A small contrastive image-text model, trained from scratch.
Model: encoder arch vit, text encoder norm rmsnorm.
Training: adamw at rate 0.0008, 9200 steps.
Rows from block 3 of the image encoder of a small contrastive image-text model, named by matrix and row number. Rows with one number belong to one neuron. Each number is 200 + 20 x the weight over its row's rms, rounded and kept within 0 to 999. All counts start at 0.
After each neuron's rows are labels from the 100 images, of 14848, where the neuron reaches its highest value: "responds to" is what is common among them. Only what is clearly more common there than usual is listed. The data: photos of plants, animals and fungi (iNaturalist).
# fc1: MLP up (encoder.blocks.3.mlp.fc1.weight, 512x256), inputs 0-127
# fc2: MLP down (encoder.blocks.3.mlp.fc2.weight, 256x512, transposed), outputs 0-127

fc1.198,223,212,206,214,204,196,196,217,215,174,172,208,187,181,202,191,201,211,200,209,200,185,213,214,202,186,208,199,150,200,191,190,206,192,158,201,205,192,167,203,166,195,210,182,206,174,225,179,196,178,225,203,224,223,223,219,207,204,182,160,186,196,189,206,173,195,178,173,215,170,132,202,213,229,154,205,216,218,233,181,196,185,179,171,213,233,197,194,245,215,204,176,162,180,187,179,185,209,230,192,209,214,237,232,230,207,207,196,204,232,181,212,198,185,199,161,210,209,194,171,190,180,197,201,199,190,214,141
fc2.198,223,212,229,199,219,164,199,191,219,231,190,244,198,206,186,226,199,211,201,223,225,170,194,194,222,169,181,237,197,239,224,174,196,199,207,162,190,176,203,188,186,198,186,177,174,248,185,224,171,202,152,162,221,176,199,228,208,170,186,193,214,206,184,193,170,174,195,210,219,242,186,135,194,171,196,196,211,196,199,207,178,172,209,183,177,174,176,193,182,203,214,196,248,198,231,200,191,218,209,183,141,216,201,179,197,205,207,210,202,187,201,195,205,216,224,200,178,196,206,194,196,196,183,188,202,202,180,203
responds to: class Aves; order Passeriformes

fc1.207,193,205,191,210,181,232,196,181,206,225,206,207,246,206,189,213,174,185,195,177,212,234,174,194,244,207,186,172,176,201,192,190,182,204,166,250,189,192,238,235,192,196,194,221,202,210,214,170,219,191,178,191,260,191,194,203,194,176,208,201,208,207,192,220,207,209,230,195,180,212,181,201,197,177,203,185,191,221,211,190,211,206,212,191,237,186,206,205,212,168,171,193,166,179,190,226,184,218,203,225,220,185,195,198,183,194,146,228,187,196,248,177,185,202,184,198,263,167,209,206,194,209,182,162,218,174,197,199
fc2.207,264,212,227,206,230,196,218,191,191,169,234,217,168,167,199,213,218,191,190,246,208,158,178,239,170,181,197,166,197,218,217,200,188,185,229,161,172,182,196,214,186,184,189,194,211,226,170,173,185,231,162,205,201,184,190,217,214,202,184,231,208,190,212,186,190,223,205,212,177,214,217,214,197,186,217,200,185,204,213,227,192,206,227,212,208,236,181,223,221,188,179,193,187,187,199,168,208,179,200,208,210,203,177,167,219,211,196,203,204,214,191,211,203,195,199,204,176,219,209,200,198,234,235,189,188,211,206,216
responds to: kingdom Plantae; phylum Tracheophyta; class Magnoliopsida

fc1.206,160,216,201,196,192,215,182,186,218,219,175,217,218,183,200,214,207,186,186,208,170,204,230,217,192,181,217,186,183,197,205,174,206,184,198,215,203,172,182,216,171,201,233,235,215,181,191,180,204,234,216,183,214,209,225,188,208,193,187,180,205,193,206,183,191,189,207,171,181,226,161,215,217,201,166,177,207,197,220,206,202,165,173,167,182,210,213,199,213,207,207,171,205,157,218,223,168,208,214,214,225,204,210,247,231,183,183,173,179,251,189,202,179,225,163,222,198,198,220,216,217,212,212,197,199,181,201,213
fc2.206,194,240,185,200,204,212,222,203,183,167,183,159,207,196,234,188,195,205,211,181,215,205,193,191,203,183,240,187,214,206,197,201,209,187,205,206,181,185,167,155,226,177,183,166,201,203,194,179,185,212,202,197,201,176,194,193,177,166,195,190,170,180,179,222,165,215,205,160,223,208,219,197,189,207,212,190,201,202,223,190,155,239,277,213,202,166,175,196,236,185,225,267,208,232,237,237,197,159,195,173,208,200,190,210,208,214,208,205,175,220,221,177,227,197,216,223,182,176,234,197,198,172,191,182,244,191,193,196
responds to: phylum Arthropoda; class Insecta; order Lepidoptera

fc1.400,170,213,209,210,163,209,199,168,221,235,206,226,210,206,174,252,177,188,197,169,201,246,241,240,199,190,168,168,213,202,194,190,182,198,156,191,188,182,217,244,220,201,217,224,183,219,212,197,191,200,215,202,260,195,217,216,201,178,169,210,211,187,201,243,204,189,224,180,203,201,197,148,213,184,198,196,216,174,223,228,228,189,203,203,223,171,205,180,232,180,227,211,181,191,205,196,200,185,195,195,175,219,199,222,194,182,204,196,188,188,214,199,186,237,195,206,191,198,160,221,197,215,212,199,204,161,232,204
fc2.400,200,183,214,213,173,226,210,194,182,197,205,244,212,226,194,163,193,191,183,208,195,182,181,178,208,200,203,236,176,248,210,203,213,180,238,177,220,247,181,210,180,204,197,186,223,205,196,229,146,218,190,163,200,216,158,237,186,239,190,164,184,216,202,179,194,196,172,193,216,219,215,215,219,227,188,189,194,183,184,220,226,200,179,145,192,223,186,180,191,235,187,159,207,200,199,182,179,199,182,198,186,226,226,199,212,221,189,206,213,190,202,216,198,191,163,187,180,226,258,161,206,177,236,209,174,186,204,189
responds to: kingdom Plantae; phylum Tracheophyta; class Magnoliopsida

fc1.417,193,202,189,225,181,183,179,203,183,211,183,189,208,215,191,200,179,212,170,175,212,213,174,223,182,187,195,204,221,195,177,166,216,214,181,203,204,198,223,191,226,231,195,213,221,231,194,173,192,187,236,168,215,199,200,205,213,218,210,189,184,243,228,191,186,164,204,162,224,193,202,210,161,233,215,190,225,220,210,191,187,193,228,227,225,229,209,211,209,187,187,204,194,154,175,182,207,187,198,212,189,218,212,229,209,193,188,200,178,192,192,192,206,194,187,227,218,228,202,216,211,200,197,165,203,233,210,203
fc2.417,201,189,209,220,228,147,235,238,224,188,190,194,176,218,234,206,199,192,198,217,177,183,205,200,204,189,213,140,235,181,200,210,177,190,214,182,164,172,217,169,177,183,239,214,232,243,204,182,212,220,204,181,219,201,189,197,187,210,174,190,213,191,159,211,208,227,191,188,169,197,175,222,156,203,190,213,181,241,192,219,236,177,205,240,243,208,212,224,212,210,206,209,176,215,192,180,219,194,215,223,225,218,206,205,215,193,173,219,206,194,169,192,192,193,198,191,187,189,162,204,192,175,219,218,201,240,226,237
responds to: order Passeriformes

fc1.462,182,204,191,200,204,196,211,220,219,171,186,184,210,196,212,204,192,226,217,179,225,191,211,198,194,164,178,181,221,189,187,199,181,217,195,204,159,219,184,212,191,194,194,236,170,182,218,213,222,208,226,199,221,221,228,169,194,185,186,197,198,181,154,209,189,211,202,192,188,194,159,222,177,203,205,209,197,189,239,223,215,217,205,208,198,198,209,207,220,227,218,206,193,181,171,179,192,207,207,230,255,197,220,233,204,212,169,143,210,214,199,164,185,197,186,229,200,186,198,190,199,217,198,229,190,192,220,184
fc2.462,195,196,224,190,208,208,162,179,159,193,216,163,226,206,192,220,167,223,181,205,195,195,192,194,198,225,180,180,203,162,195,211,185,170,193,173,209,168,229,194,220,201,189,167,222,218,197,183,216,215,216,195,194,190,209,253,190,216,203,244,173,202,203,221,202,187,204,230,215,235,203,171,179,209,221,191,174,221,219,197,168,204,236,195,225,182,149,209,197,170,205,199,203,194,220,213,249,182,168,199,169,204,207,172,195,197,193,237,199,217,219,229,246,201,207,209,199,202,189,199,213,210,188,179,211,196,166,215
responds to: phylum Arthropoda; class Insecta

fc1.332,212,204,168,235,207,195,195,220,193,193,169,178,194,209,177,245,174,195,198,193,206,194,200,189,159,218,166,193,165,177,184,179,183,200,184,232,189,189,199,196,224,207,195,214,174,199,201,203,227,154,210,194,204,212,219,163,211,172,201,204,217,168,196,197,219,158,185,199,254,171,195,190,204,208,222,200,211,204,192,230,218,230,182,194,216,210,238,241,193,175,201,196,136,202,203,196,176,197,184,210,205,202,205,207,251,204,172,209,206,185,225,222,189,231,249,198,233,214,170,182,201,218,209,211,219,182,188,178
fc2.332,202,207,254,177,192,206,223,164,205,197,225,202,220,192,185,197,205,194,236,177,168,181,196,199,228,201,216,219,217,214,202,181,168,202,215,200,198,212,216,214,200,183,202,190,206,245,202,195,189,209,181,197,198,186,155,222,180,206,219,210,220,243,172,204,194,183,168,190,191,242,183,188,206,179,221,213,209,206,205,201,185,207,197,213,246,148,159,194,192,182,200,193,193,193,191,218,179,239,189,218,195,199,198,217,198,220,173,213,166,189,210,192,218,186,190,185,174,167,218,206,204,216,201,170,161,197,214,223
responds to: class Aves; order Charadriiformes

fc1.78,232,196,188,200,164,198,202,196,198,228,196,221,220,198,174,226,168,164,198,200,225,179,185,218,200,217,186,206,191,189,172,192,170,209,175,242,210,178,195,217,220,179,215,210,201,205,206,229,171,185,191,183,216,176,169,205,205,167,209,184,223,190,224,210,231,208,220,184,208,174,203,195,171,188,209,187,202,183,209,233,219,176,188,213,204,200,208,223,204,155,231,170,186,194,215,191,189,198,173,255,192,189,212,188,224,208,189,173,193,213,235,222,214,242,193,196,259,172,198,212,203,241,195,183,219,193,182,187
fc2.78,186,206,228,225,221,214,228,171,171,198,215,182,189,192,207,208,229,213,226,225,197,199,218,183,219,187,208,203,176,224,204,192,172,193,179,202,196,184,231,170,168,187,188,163,224,215,195,164,190,195,170,187,187,195,227,223,179,225,219,185,228,226,165,191,188,197,197,180,211,249,154,171,193,188,209,215,184,200,200,213,182,196,198,184,211,200,190,178,187,209,201,184,197,168,204,194,181,202,209,198,236,197,197,221,175,201,187,187,186,194,191,222,215,205,195,198,159,177,189,201,192,189,220,159,192,218,205,196
responds to: kingdom Plantae; phylum Tracheophyta; class Magnoliopsida

fc1.26,194,177,177,196,196,195,186,194,186,184,220,220,207,191,175,203,197,210,236,156,211,210,229,214,201,179,183,180,231,204,206,155,214,162,190,183,191,187,192,206,199,227,193,244,201,202,202,223,227,199,209,198,199,208,192,194,175,166,210,217,175,179,209,195,190,168,187,218,220,186,225,217,180,210,177,189,215,207,218,212,224,189,204,216,201,213,204,181,192,193,205,214,177,205,174,196,191,186,219,213,176,205,196,225,185,195,225,184,207,190,225,186,150,226,215,198,155,232,226,211,185,240,227,210,194,207,207,196
fc2.26,261,238,208,203,175,216,173,231,188,195,194,224,201,210,193,199,166,191,217,195,197,190,174,174,191,174,198,192,166,187,202,188,189,222,184,234,231,192,216,191,200,179,203,183,202,193,196,213,167,164,202,229,215,170,188,205,203,172,207,158,180,177,211,213,181,203,210,179,189,179,214,206,226,195,176,206,223,196,231,187,197,199,235,217,195,186,180,181,210,197,182,195,230,220,233,225,206,207,207,221,207,225,222,215,219,213,201,221,179,207,194,226,206,192,197,215,203,185,190,169,193,194,180,231,218,210,180,237
responds to: kingdom Plantae; phylum Tracheophyta; class Magnoliopsida

fc1.280,218,216,201,205,189,187,177,190,193,175,208,193,208,193,178,253,188,199,220,203,213,202,239,225,169,171,184,168,172,221,203,187,147,198,181,185,182,190,184,229,194,176,204,216,186,220,238,199,207,197,205,212,232,197,235,182,253,187,168,221,209,174,211,233,197,195,164,198,199,207,171,186,213,197,170,191,200,172,219,209,216,208,183,186,223,241,187,186,248,179,177,206,179,169,188,220,175,172,210,207,216,217,203,215,195,208,197,213,193,208,198,222,171,213,226,199,203,205,153,191,206,237,228,202,199,195,206,182
fc2.280,164,216,187,201,237,199,230,206,203,189,184,185,213,199,194,201,193,235,183,170,225,184,169,212,219,189,187,220,221,200,189,207,178,226,182,206,189,211,193,175,191,190,215,224,197,225,206,176,153,235,184,177,225,188,201,180,207,212,195,202,197,192,173,185,200,188,183,172,194,232,195,228,199,195,201,198,218,206,200,199,216,156,231,175,171,221,207,177,223,236,212,193,209,215,207,204,205,192,206,211,208,156,194,192,178,204,188,162,218,195,229,160,187,190,208,224,196,154,215,151,243,209,193,199,230,229,187,207
responds to: kingdom Plantae; phylum Tracheophyta; class Magnoliopsida

fc1.441,197,215,166,193,207,194,227,221,204,189,167,194,183,223,207,192,205,183,209,204,175,186,230,194,197,205,219,191,212,167,185,170,208,172,213,231,168,193,172,198,190,176,184,231,177,181,209,219,194,194,157,182,189,223,184,194,217,165,200,202,190,216,236,178,200,176,219,230,189,165,199,179,191,208,215,190,213,177,197,182,188,197,179,183,177,187,215,202,198,189,154,204,223,216,180,215,183,213,188,201,230,209,211,194,231,177,192,165,203,218,186,186,187,201,227,204,242,174,210,210,220,208,184,210,214,190,188,167
fc2.441,218,201,250,213,215,200,173,206,211,203,190,209,200,206,199,178,179,203,194,208,173,207,233,188,206,172,193,232,193,198,158,212,190,198,198,177,193,204,243,196,158,184,200,193,204,235,195,224,172,216,205,182,205,164,180,230,204,218,177,166,213,206,192,179,208,206,236,195,179,217,175,219,181,199,206,180,175,214,211,212,243,176,195,213,204,168,138,185,204,214,233,178,214,223,214,177,226,171,195,196,209,215,191,170,167,213,214,244,210,214,196,199,190,208,212,202,190,209,189,206,202,177,196,188,179,216,180,226
responds to: class Aves; order Accipitriformes

fc1.274,182,213,203,194,233,208,189,183,233,211,170,194,240,191,203,207,190,189,183,189,186,215,214,246,199,213,177,157,170,218,205,171,189,180,183,224,201,181,197,239,180,211,214,208,203,201,174,174,228,206,172,212,261,194,228,203,232,215,179,196,204,207,236,223,189,176,199,226,211,213,198,177,224,171,195,199,220,203,216,217,176,173,168,196,225,188,192,228,255,187,179,181,186,178,215,214,165,194,210,225,197,217,209,225,198,200,177,205,240,192,200,211,200,179,225,173,239,202,181,232,210,207,202,202,220,191,209,178
fc2.274,164,193,201,189,211,223,177,179,218,218,206,179,172,207,190,199,196,210,223,182,189,203,222,193,193,206,203,199,188,221,204,189,219,200,223,172,189,210,193,206,202,207,187,222,227,192,208,204,206,193,246,216,185,229,197,207,209,188,187,201,201,202,183,166,169,189,201,194,207,204,197,195,234,198,211,231,215,179,187,170,203,206,203,206,194,192,215,164,187,248,191,149,212,199,194,223,207,205,179,161,192,179,193,211,215,221,225,206,190,176,170,209,154,213,190,196,197,210,199,208,215,187,171,201,183,180,177,201
responds to: class Aves; order Passeriformes

fc1.498,165,196,197,188,188,236,163,192,217,219,165,206,235,175,206,179,211,192,210,173,207,220,240,218,217,189,225,191,220,176,212,177,194,206,188,203,168,193,183,200,211,198,205,215,220,207,190,204,209,216,225,196,218,190,197,206,201,179,191,158,171,216,181,252,176,200,211,190,207,209,171,216,177,186,202,192,214,185,214,170,178,168,206,246,195,202,212,195,202,177,185,172,203,172,221,203,183,224,205,211,201,203,240,255,183,201,219,204,171,208,212,193,185,185,169,210,186,200,207,235,201,220,203,173,204,175,190,223
fc2.498,187,209,200,201,187,188,216,205,213,192,230,165,189,193,213,192,198,189,194,202,201,214,150,207,198,185,167,175,220,224,218,202,184,201,212,203,211,187,232,236,212,160,208,233,215,230,180,203,195,202,218,173,222,194,172,179,206,209,162,208,181,195,193,232,195,241,174,189,200,168,204,221,202,181,186,194,204,224,227,221,213,188,187,205,194,213,196,201,237,213,206,219,220,246,201,201,166,155,211,195,179,183,166,206,194,222,198,208,266,206,231,186,208,204,228,183,164,192,226,189,194,198,215,215,193,208,221,209
responds to: phylum Arthropoda; class Insecta

fc1.25,232,179,143,215,218,161,189,194,199,218,145,206,207,214,191,219,220,192,170,219,222,208,199,212,177,224,202,197,190,179,241,183,205,190,191,217,200,184,195,211,188,190,200,176,224,172,166,196,211,158,165,168,198,183,207,221,219,157,193,189,227,203,210,207,211,190,182,218,219,206,203,167,202,189,185,196,240,212,190,187,191,182,198,199,218,244,264,241,202,195,198,188,193,176,235,173,208,195,161,194,184,189,233,219,196,171,169,205,211,194,198,207,212,241,236,216,250,212,192,223,197,188,205,191,205,201,190,190
fc2.25,179,167,190,239,200,208,199,171,187,232,188,204,196,223,173,222,233,201,178,188,170,184,200,196,195,245,178,192,169,220,195,196,193,222,180,212,220,194,187,212,220,225,167,187,183,186,202,187,217,191,203,239,208,201,263,180,198,205,225,212,212,186,195,214,230,197,226,211,220,159,224,222,233,212,206,231,214,185,169,233,205,226,201,207,197,192,202,232,173,184,192,221,167,213,199,184,198,216,185,177,184,188,210,232,190,203,194,194,158,171,241,171,204,208,154,201,196,190,176,204,205,181,187,225,209,168,221,198
responds to: class Aves

fc1.311,230,189,187,212,211,190,203,206,201,211,152,178,175,191,201,223,219,181,197,184,207,169,203,202,178,204,202,211,195,209,242,181,169,204,213,210,160,174,182,201,197,197,206,187,220,211,184,170,234,174,168,216,217,173,208,194,176,188,199,147,215,212,185,221,205,184,214,218,206,211,179,192,191,177,186,203,209,184,195,210,186,175,228,200,219,227,248,277,213,187,203,203,165,181,188,172,168,209,196,186,211,186,226,199,214,209,169,234,262,179,218,217,215,205,210,193,227,176,173,222,212,194,225,162,225,212,194,212
fc2.311,151,161,212,206,158,201,211,206,212,207,199,241,212,219,197,221,225,172,198,210,182,210,239,193,232,226,189,220,203,182,164,207,216,212,204,203,208,204,189,211,181,236,176,212,177,163,228,206,238,227,206,203,189,200,203,171,185,189,184,163,212,162,227,184,207,215,222,212,199,184,210,219,192,214,195,218,220,189,203,212,205,213,194,173,181,191,215,193,181,174,212,188,157,201,197,223,193,191,208,188,197,181,188,205,209,188,200,165,165,235,225,193,204,215,143,218,162,203,206,196,175,213,173,187,187,182,233,206
responds to: class Aves; order Passeriformes

fc1.308,192,203,183,202,185,227,186,171,232,208,159,183,216,190,210,185,219,177,206,163,192,193,197,195,183,161,232,196,223,196,204,182,208,193,188,218,145,225,221,196,219,164,198,244,231,198,156,239,201,204,198,199,218,187,213,207,176,224,198,174,171,218,192,220,186,192,235,212,206,172,154,250,194,203,214,207,196,177,223,238,211,192,211,202,208,209,210,211,215,198,213,220,169,182,213,181,169,211,224,171,229,205,205,254,199,207,204,189,195,202,206,209,193,187,186,202,206,191,230,224,184,195,203,177,185,180,158,213
fc2.308,238,178,194,182,228,178,185,205,163,181,225,227,189,201,192,190,199,223,177,235,213,176,164,204,193,225,189,208,167,218,239,236,199,219,196,204,208,187,195,198,198,214,187,179,167,187,230,168,206,199,195,197,176,211,242,205,220,213,212,214,217,188,207,188,246,198,169,227,221,209,206,191,225,221,164,193,181,221,180,173,189,217,211,171,195,235,213,231,177,199,193,182,171,202,192,208,199,187,191,211,179,177,192,167,203,204,187,202,211,208,206,177,202,216,223,193,225,200,199,172,231,177,161,211,206,201,208,165
responds to: phylum Arthropoda; class Insecta

fc1.203,174,178,168,209,225,205,173,214,187,223,197,210,216,182,171,203,211,208,232,184,178,215,219,208,196,233,179,194,208,194,210,194,167,191,182,231,215,194,200,208,181,185,171,181,188,198,211,192,231,191,173,197,198,206,219,181,215,207,214,209,199,232,209,225,209,172,208,236,241,225,198,211,188,205,200,188,220,203,183,181,171,188,202,206,206,184,220,213,191,181,214,212,172,201,206,191,202,234,173,196,217,230,229,228,203,203,184,194,221,192,221,188,228,193,203,209,228,180,181,217,195,179,232,193,218,161,183,170
fc2.203,210,218,199,174,138,179,222,196,220,211,206,214,181,201,195,198,193,178,223,192,209,174,208,217,185,194,186,207,200,201,195,203,225,230,231,177,207,210,215,235,214,207,211,222,224,217,181,195,178,187,222,225,232,191,196,212,177,207,178,227,206,197,207,189,202,220,210,202,194,206,205,218,229,186,185,222,220,230,176,216,225,206,216,210,213,199,198,169,208,216,184,193,226,161,174,272,207,160,198,237,199,192,195,221,207,195,193,193,191,180,197,220,185,201,172,195,179,214,176,219,169,172,188,207,172,205,214,233
responds to: phylum Chordata; class Aves; order: Anseriformes; family: Anatidae

fc1.358,188,225,208,207,183,208,193,224,212,181,203,199,222,180,205,180,193,223,212,179,177,188,219,207,216,152,244,207,207,210,187,169,179,202,185,221,190,215,201,202,210,194,213,229,192,200,216,190,200,169,240,196,209,245,187,169,191,160,184,183,175,186,177,199,192,198,160,192,224,187,136,205,177,194,195,199,203,151,222,211,222,227,216,218,209,216,197,198,231,202,160,212,195,188,177,177,161,189,211,183,227,203,208,227,255,212,196,228,202,210,169,180,167,187,197,198,182,196,185,195,204,224,228,212,204,186,217,194
fc2.358,190,172,200,233,212,179,186,172,196,175,213,206,195,219,171,206,215,208,157,207,185,217,222,236,206,202,182,186,172,218,208,176,200,175,215,174,192,162,186,239,202,188,198,197,159,212,210,214,197,206,210,170,207,194,177,214,248,211,185,220,221,203,152,184,206,205,217,221,242,193,194,175,193,199,225,194,215,221,203,192,191,206,188,181,195,190,205,205,204,199,204,184,228,196,198,196,209,186,170,240,175,156,218,164,200,215,224,229,195,220,204,212,166,193,228,226,172,222,220,234,218,194,174,188,204,207,194,199
responds to: phylum Arthropoda; class Insecta

fc1.158,182,202,188,287,200,226,218,209,193,189,193,193,206,171,175,212,190,220,181,192,196,177,174,250,188,164,177,181,197,196,200,185,202,207,165,196,174,209,213,206,220,177,164,209,178,220,233,202,203,200,212,212,215,196,196,184,201,215,163,207,187,196,172,208,174,193,205,242,213,177,183,201,211,201,225,212,226,192,221,208,225,200,198,177,199,218,214,199,220,211,202,185,154,200,184,224,181,227,218,177,217,204,201,209,210,204,207,217,165,215,218,190,200,205,214,216,221,231,194,201,181,225,161,189,219,181,166,208
fc2.158,187,170,228,202,224,209,193,187,215,243,174,230,220,194,212,200,214,193,206,207,199,181,205,194,197,234,178,214,199,219,207,240,224,219,198,212,206,199,242,190,190,218,248,191,227,165,193,228,180,199,187,188,183,205,227,239,188,187,208,206,234,207,210,188,216,204,216,230,190,212,228,208,209,190,186,214,165,174,189,210,212,161,198,182,171,196,152,201,172,183,213,204,190,216,217,212,222,195,144,156,191,212,180,182,217,198,194,153,208,210,207,190,225,192,189,204,197,205,207,240,200,179,186,211,189,173,184,199
responds to: phylum Arthropoda; class Insecta; order Lepidoptera

fc1.56,206,205,160,206,203,218,193,226,190,189,174,205,223,174,171,191,215,202,187,200,209,190,210,233,185,219,179,232,216,175,196,176,196,189,187,203,178,194,180,201,188,230,186,178,153,211,183,191,202,218,195,234,191,188,201,176,225,196,213,185,177,192,190,210,191,168,222,237,172,204,190,176,224,221,180,182,231,199,197,180,201,172,208,169,198,218,222,208,199,208,222,184,196,164,216,203,172,206,194,204,207,203,235,245,205,209,229,166,177,207,206,191,186,192,200,244,220,189,201,173,203,202,155,163,243,200,175,202
fc2.56,171,203,199,212,238,210,201,199,197,219,205,198,211,220,189,222,188,203,167,176,205,223,192,179,208,213,213,229,216,192,188,186,232,188,166,198,184,198,187,202,204,200,186,158,184,201,225,177,164,183,184,191,186,172,184,178,191,197,211,182,206,207,192,221,191,185,193,187,217,210,205,155,233,208,220,200,212,164,193,160,172,224,227,185,201,166,199,194,183,244,210,203,198,215,199,221,213,224,186,170,195,212,186,221,192,188,199,207,155,209,183,200,239,188,201,242,228,174,191,203,233,185,195,199,214,194,210,240
responds to: phylum Chordata; class Aves

fc1.403,223,189,208,194,170,202,200,192,193,196,211,194,185,147,166,185,219,235,222,165,177,166,213,235,200,168,214,214,209,204,220,168,195,186,194,212,187,192,192,219,186,203,211,219,211,216,209,177,182,208,212,201,212,222,209,214,180,203,207,208,199,194,180,174,178,154,175,186,212,223,166,209,185,203,197,211,216,180,205,183,196,165,201,223,203,236,219,204,193,212,199,209,218,146,176,169,148,234,189,198,224,189,218,246,245,218,216,174,194,193,173,187,179,198,199,200,194,194,201,215,198,225,208,196,201,245,217,196
fc2.403,219,216,203,206,177,207,174,199,208,195,189,215,205,187,229,219,201,162,217,228,205,230,220,192,200,195,195,176,191,196,201,205,205,213,196,225,220,197,200,190,198,167,185,203,192,169,227,200,183,194,223,212,192,176,204,189,193,182,196,200,205,187,213,220,203,255,181,166,197,203,221,219,204,177,219,168,201,232,228,218,165,212,207,195,207,207,191,160,216,178,218,219,203,210,208,219,231,166,207,198,192,227,212,182,197,185,176,177,164,218,203,204,181,201,226,226,188,211,221,234,181,195,193,189,188,195,209,194
responds to: class Aves; order Passeriformes

fc1.151,241,221,179,221,199,173,198,232,198,170,198,194,177,221,194,254,185,223,193,206,213,245,220,203,221,163,192,197,200,202,208,179,180,194,179,171,175,171,198,222,181,169,192,200,177,185,215,215,211,191,201,203,207,201,212,164,212,176,159,199,193,197,209,207,196,216,194,184,186,149,212,218,173,182,201,195,222,189,239,207,227,219,207,204,180,215,204,211,231,194,177,218,187,248,204,153,192,168,235,237,211,173,198,180,167,201,208,210,205,197,212,183,175,206,239,185,194,194,189,193,224,214,218,237,192,204,210,241
fc2.151,236,188,200,196,220,176,211,238,187,181,217,211,201,224,210,178,188,196,195,180,201,210,178,189,214,209,227,154,199,188,228,212,184,208,187,215,191,188,186,197,179,213,187,170,208,156,242,182,183,171,200,217,211,206,213,192,175,208,219,194,199,202,210,226,219,210,202,195,220,169,209,190,188,209,165,210,208,228,217,162,228,208,203,193,203,207,216,194,200,196,182,231,193,248,197,160,206,184,218,215,232,241,236,211,198,202,186,189,218,213,203,167,203,192,223,209,210,152,212,165,238,167,190,208,210,203,245,193
responds to: phylum Arthropoda; class Insecta; order Lepidoptera

fc1.122,174,195,180,249,217,203,213,204,219,205,185,222,202,184,181,187,213,199,178,191,196,200,205,237,194,206,182,230,195,198,217,169,182,166,194,195,183,182,191,187,182,200,186,193,213,215,182,203,185,201,164,196,223,203,195,198,244,176,220,186,192,224,198,219,174,166,233,200,202,216,190,186,169,184,210,171,243,200,194,194,174,180,219,197,182,176,227,207,202,189,216,198,234,192,218,171,169,212,201,231,188,182,231,238,181,199,202,186,217,187,173,176,206,199,212,217,240,195,217,230,186,187,196,171,222,154,191,201
fc2.122,200,186,194,228,184,187,221,180,222,228,199,205,185,183,178,221,198,186,210,199,234,187,194,199,164,203,168,171,154,200,217,204,174,231,211,207,195,212,209,190,194,190,222,226,209,214,184,185,159,190,177,218,218,192,229,225,181,199,196,167,218,185,213,232,203,209,234,206,224,220,170,179,219,184,188,228,209,193,177,214,204,195,219,194,210,194,197,186,183,226,190,185,228,173,227,238,180,225,195,191,223,230,239,229,209,190,150,199,223,154,189,204,208,200,182,206,231,151,191,211,210,199,179,198,205,175,187,168
responds to: phylum Chordata; class Aves

fc1.279,238,208,205,236,224,185,145,222,224,171,183,184,197,199,199,190,187,193,184,211,204,206,207,202,206,204,203,196,161,197,207,178,176,188,179,222,157,177,181,198,162,203,194,186,202,198,219,200,216,183,184,172,207,210,204,179,233,233,188,158,189,230,195,210,174,203,149,189,216,206,172,197,200,186,196,222,215,211,210,173,181,218,188,177,206,230,203,191,209,215,196,154,147,198,203,161,185,217,220,187,229,200,220,192,213,217,213,190,232,191,200,218,204,200,271,188,221,217,194,209,194,212,202,173,183,200,208,176
fc2.279,186,196,198,200,195,186,160,211,203,267,184,234,196,174,187,209,201,186,208,226,211,191,200,158,177,231,176,198,156,179,219,199,201,234,181,217,230,213,225,176,178,195,234,192,186,173,175,166,181,216,174,210,201,195,234,201,216,208,196,173,225,217,212,223,209,212,247,190,211,214,187,182,215,186,186,212,219,239,196,204,190,190,183,158,178,212,185,192,183,216,182,184,216,174,220,206,211,221,206,204,171,223,244,227,189,194,194,197,191,197,190,217,190,204,177,161,230,198,190,182,183,187,214,238,198,212,174,203
responds to: order Passeriformes

fc1.380,228,180,192,206,179,216,160,183,193,225,194,199,187,176,191,242,185,180,182,197,185,219,223,201,194,197,198,193,189,176,211,181,198,202,163,206,220,199,199,204,224,205,213,194,212,175,211,202,221,198,222,207,217,193,216,197,178,213,196,190,216,182,235,209,232,151,204,215,195,191,178,210,203,213,214,181,206,213,201,231,213,196,194,218,227,200,230,278,203,137,171,202,173,172,199,196,196,197,191,178,206,213,208,216,222,182,200,195,191,191,198,231,193,232,214,209,245,241,166,211,193,223,167,191,218,200,208,176
fc2.380,181,189,216,218,201,209,222,206,243,206,206,204,174,178,200,189,240,195,237,169,191,187,207,194,191,175,203,238,222,207,198,191,206,192,199,209,192,221,204,178,170,191,202,186,211,204,206,199,196,206,160,238,197,183,200,200,203,201,236,198,201,239,180,209,200,191,196,225,203,224,183,230,189,200,234,198,213,190,194,195,180,157,221,205,198,153,191,207,198,157,189,227,231,240,226,202,176,197,188,202,248,205,195,238,164,211,214,188,170,187,208,171,220,171,198,192,145,157,212,217,162,171,202,232,183,170,194,224
responds to: phylum Chordata; class Aves; order: Anseriformes; family: Anatidae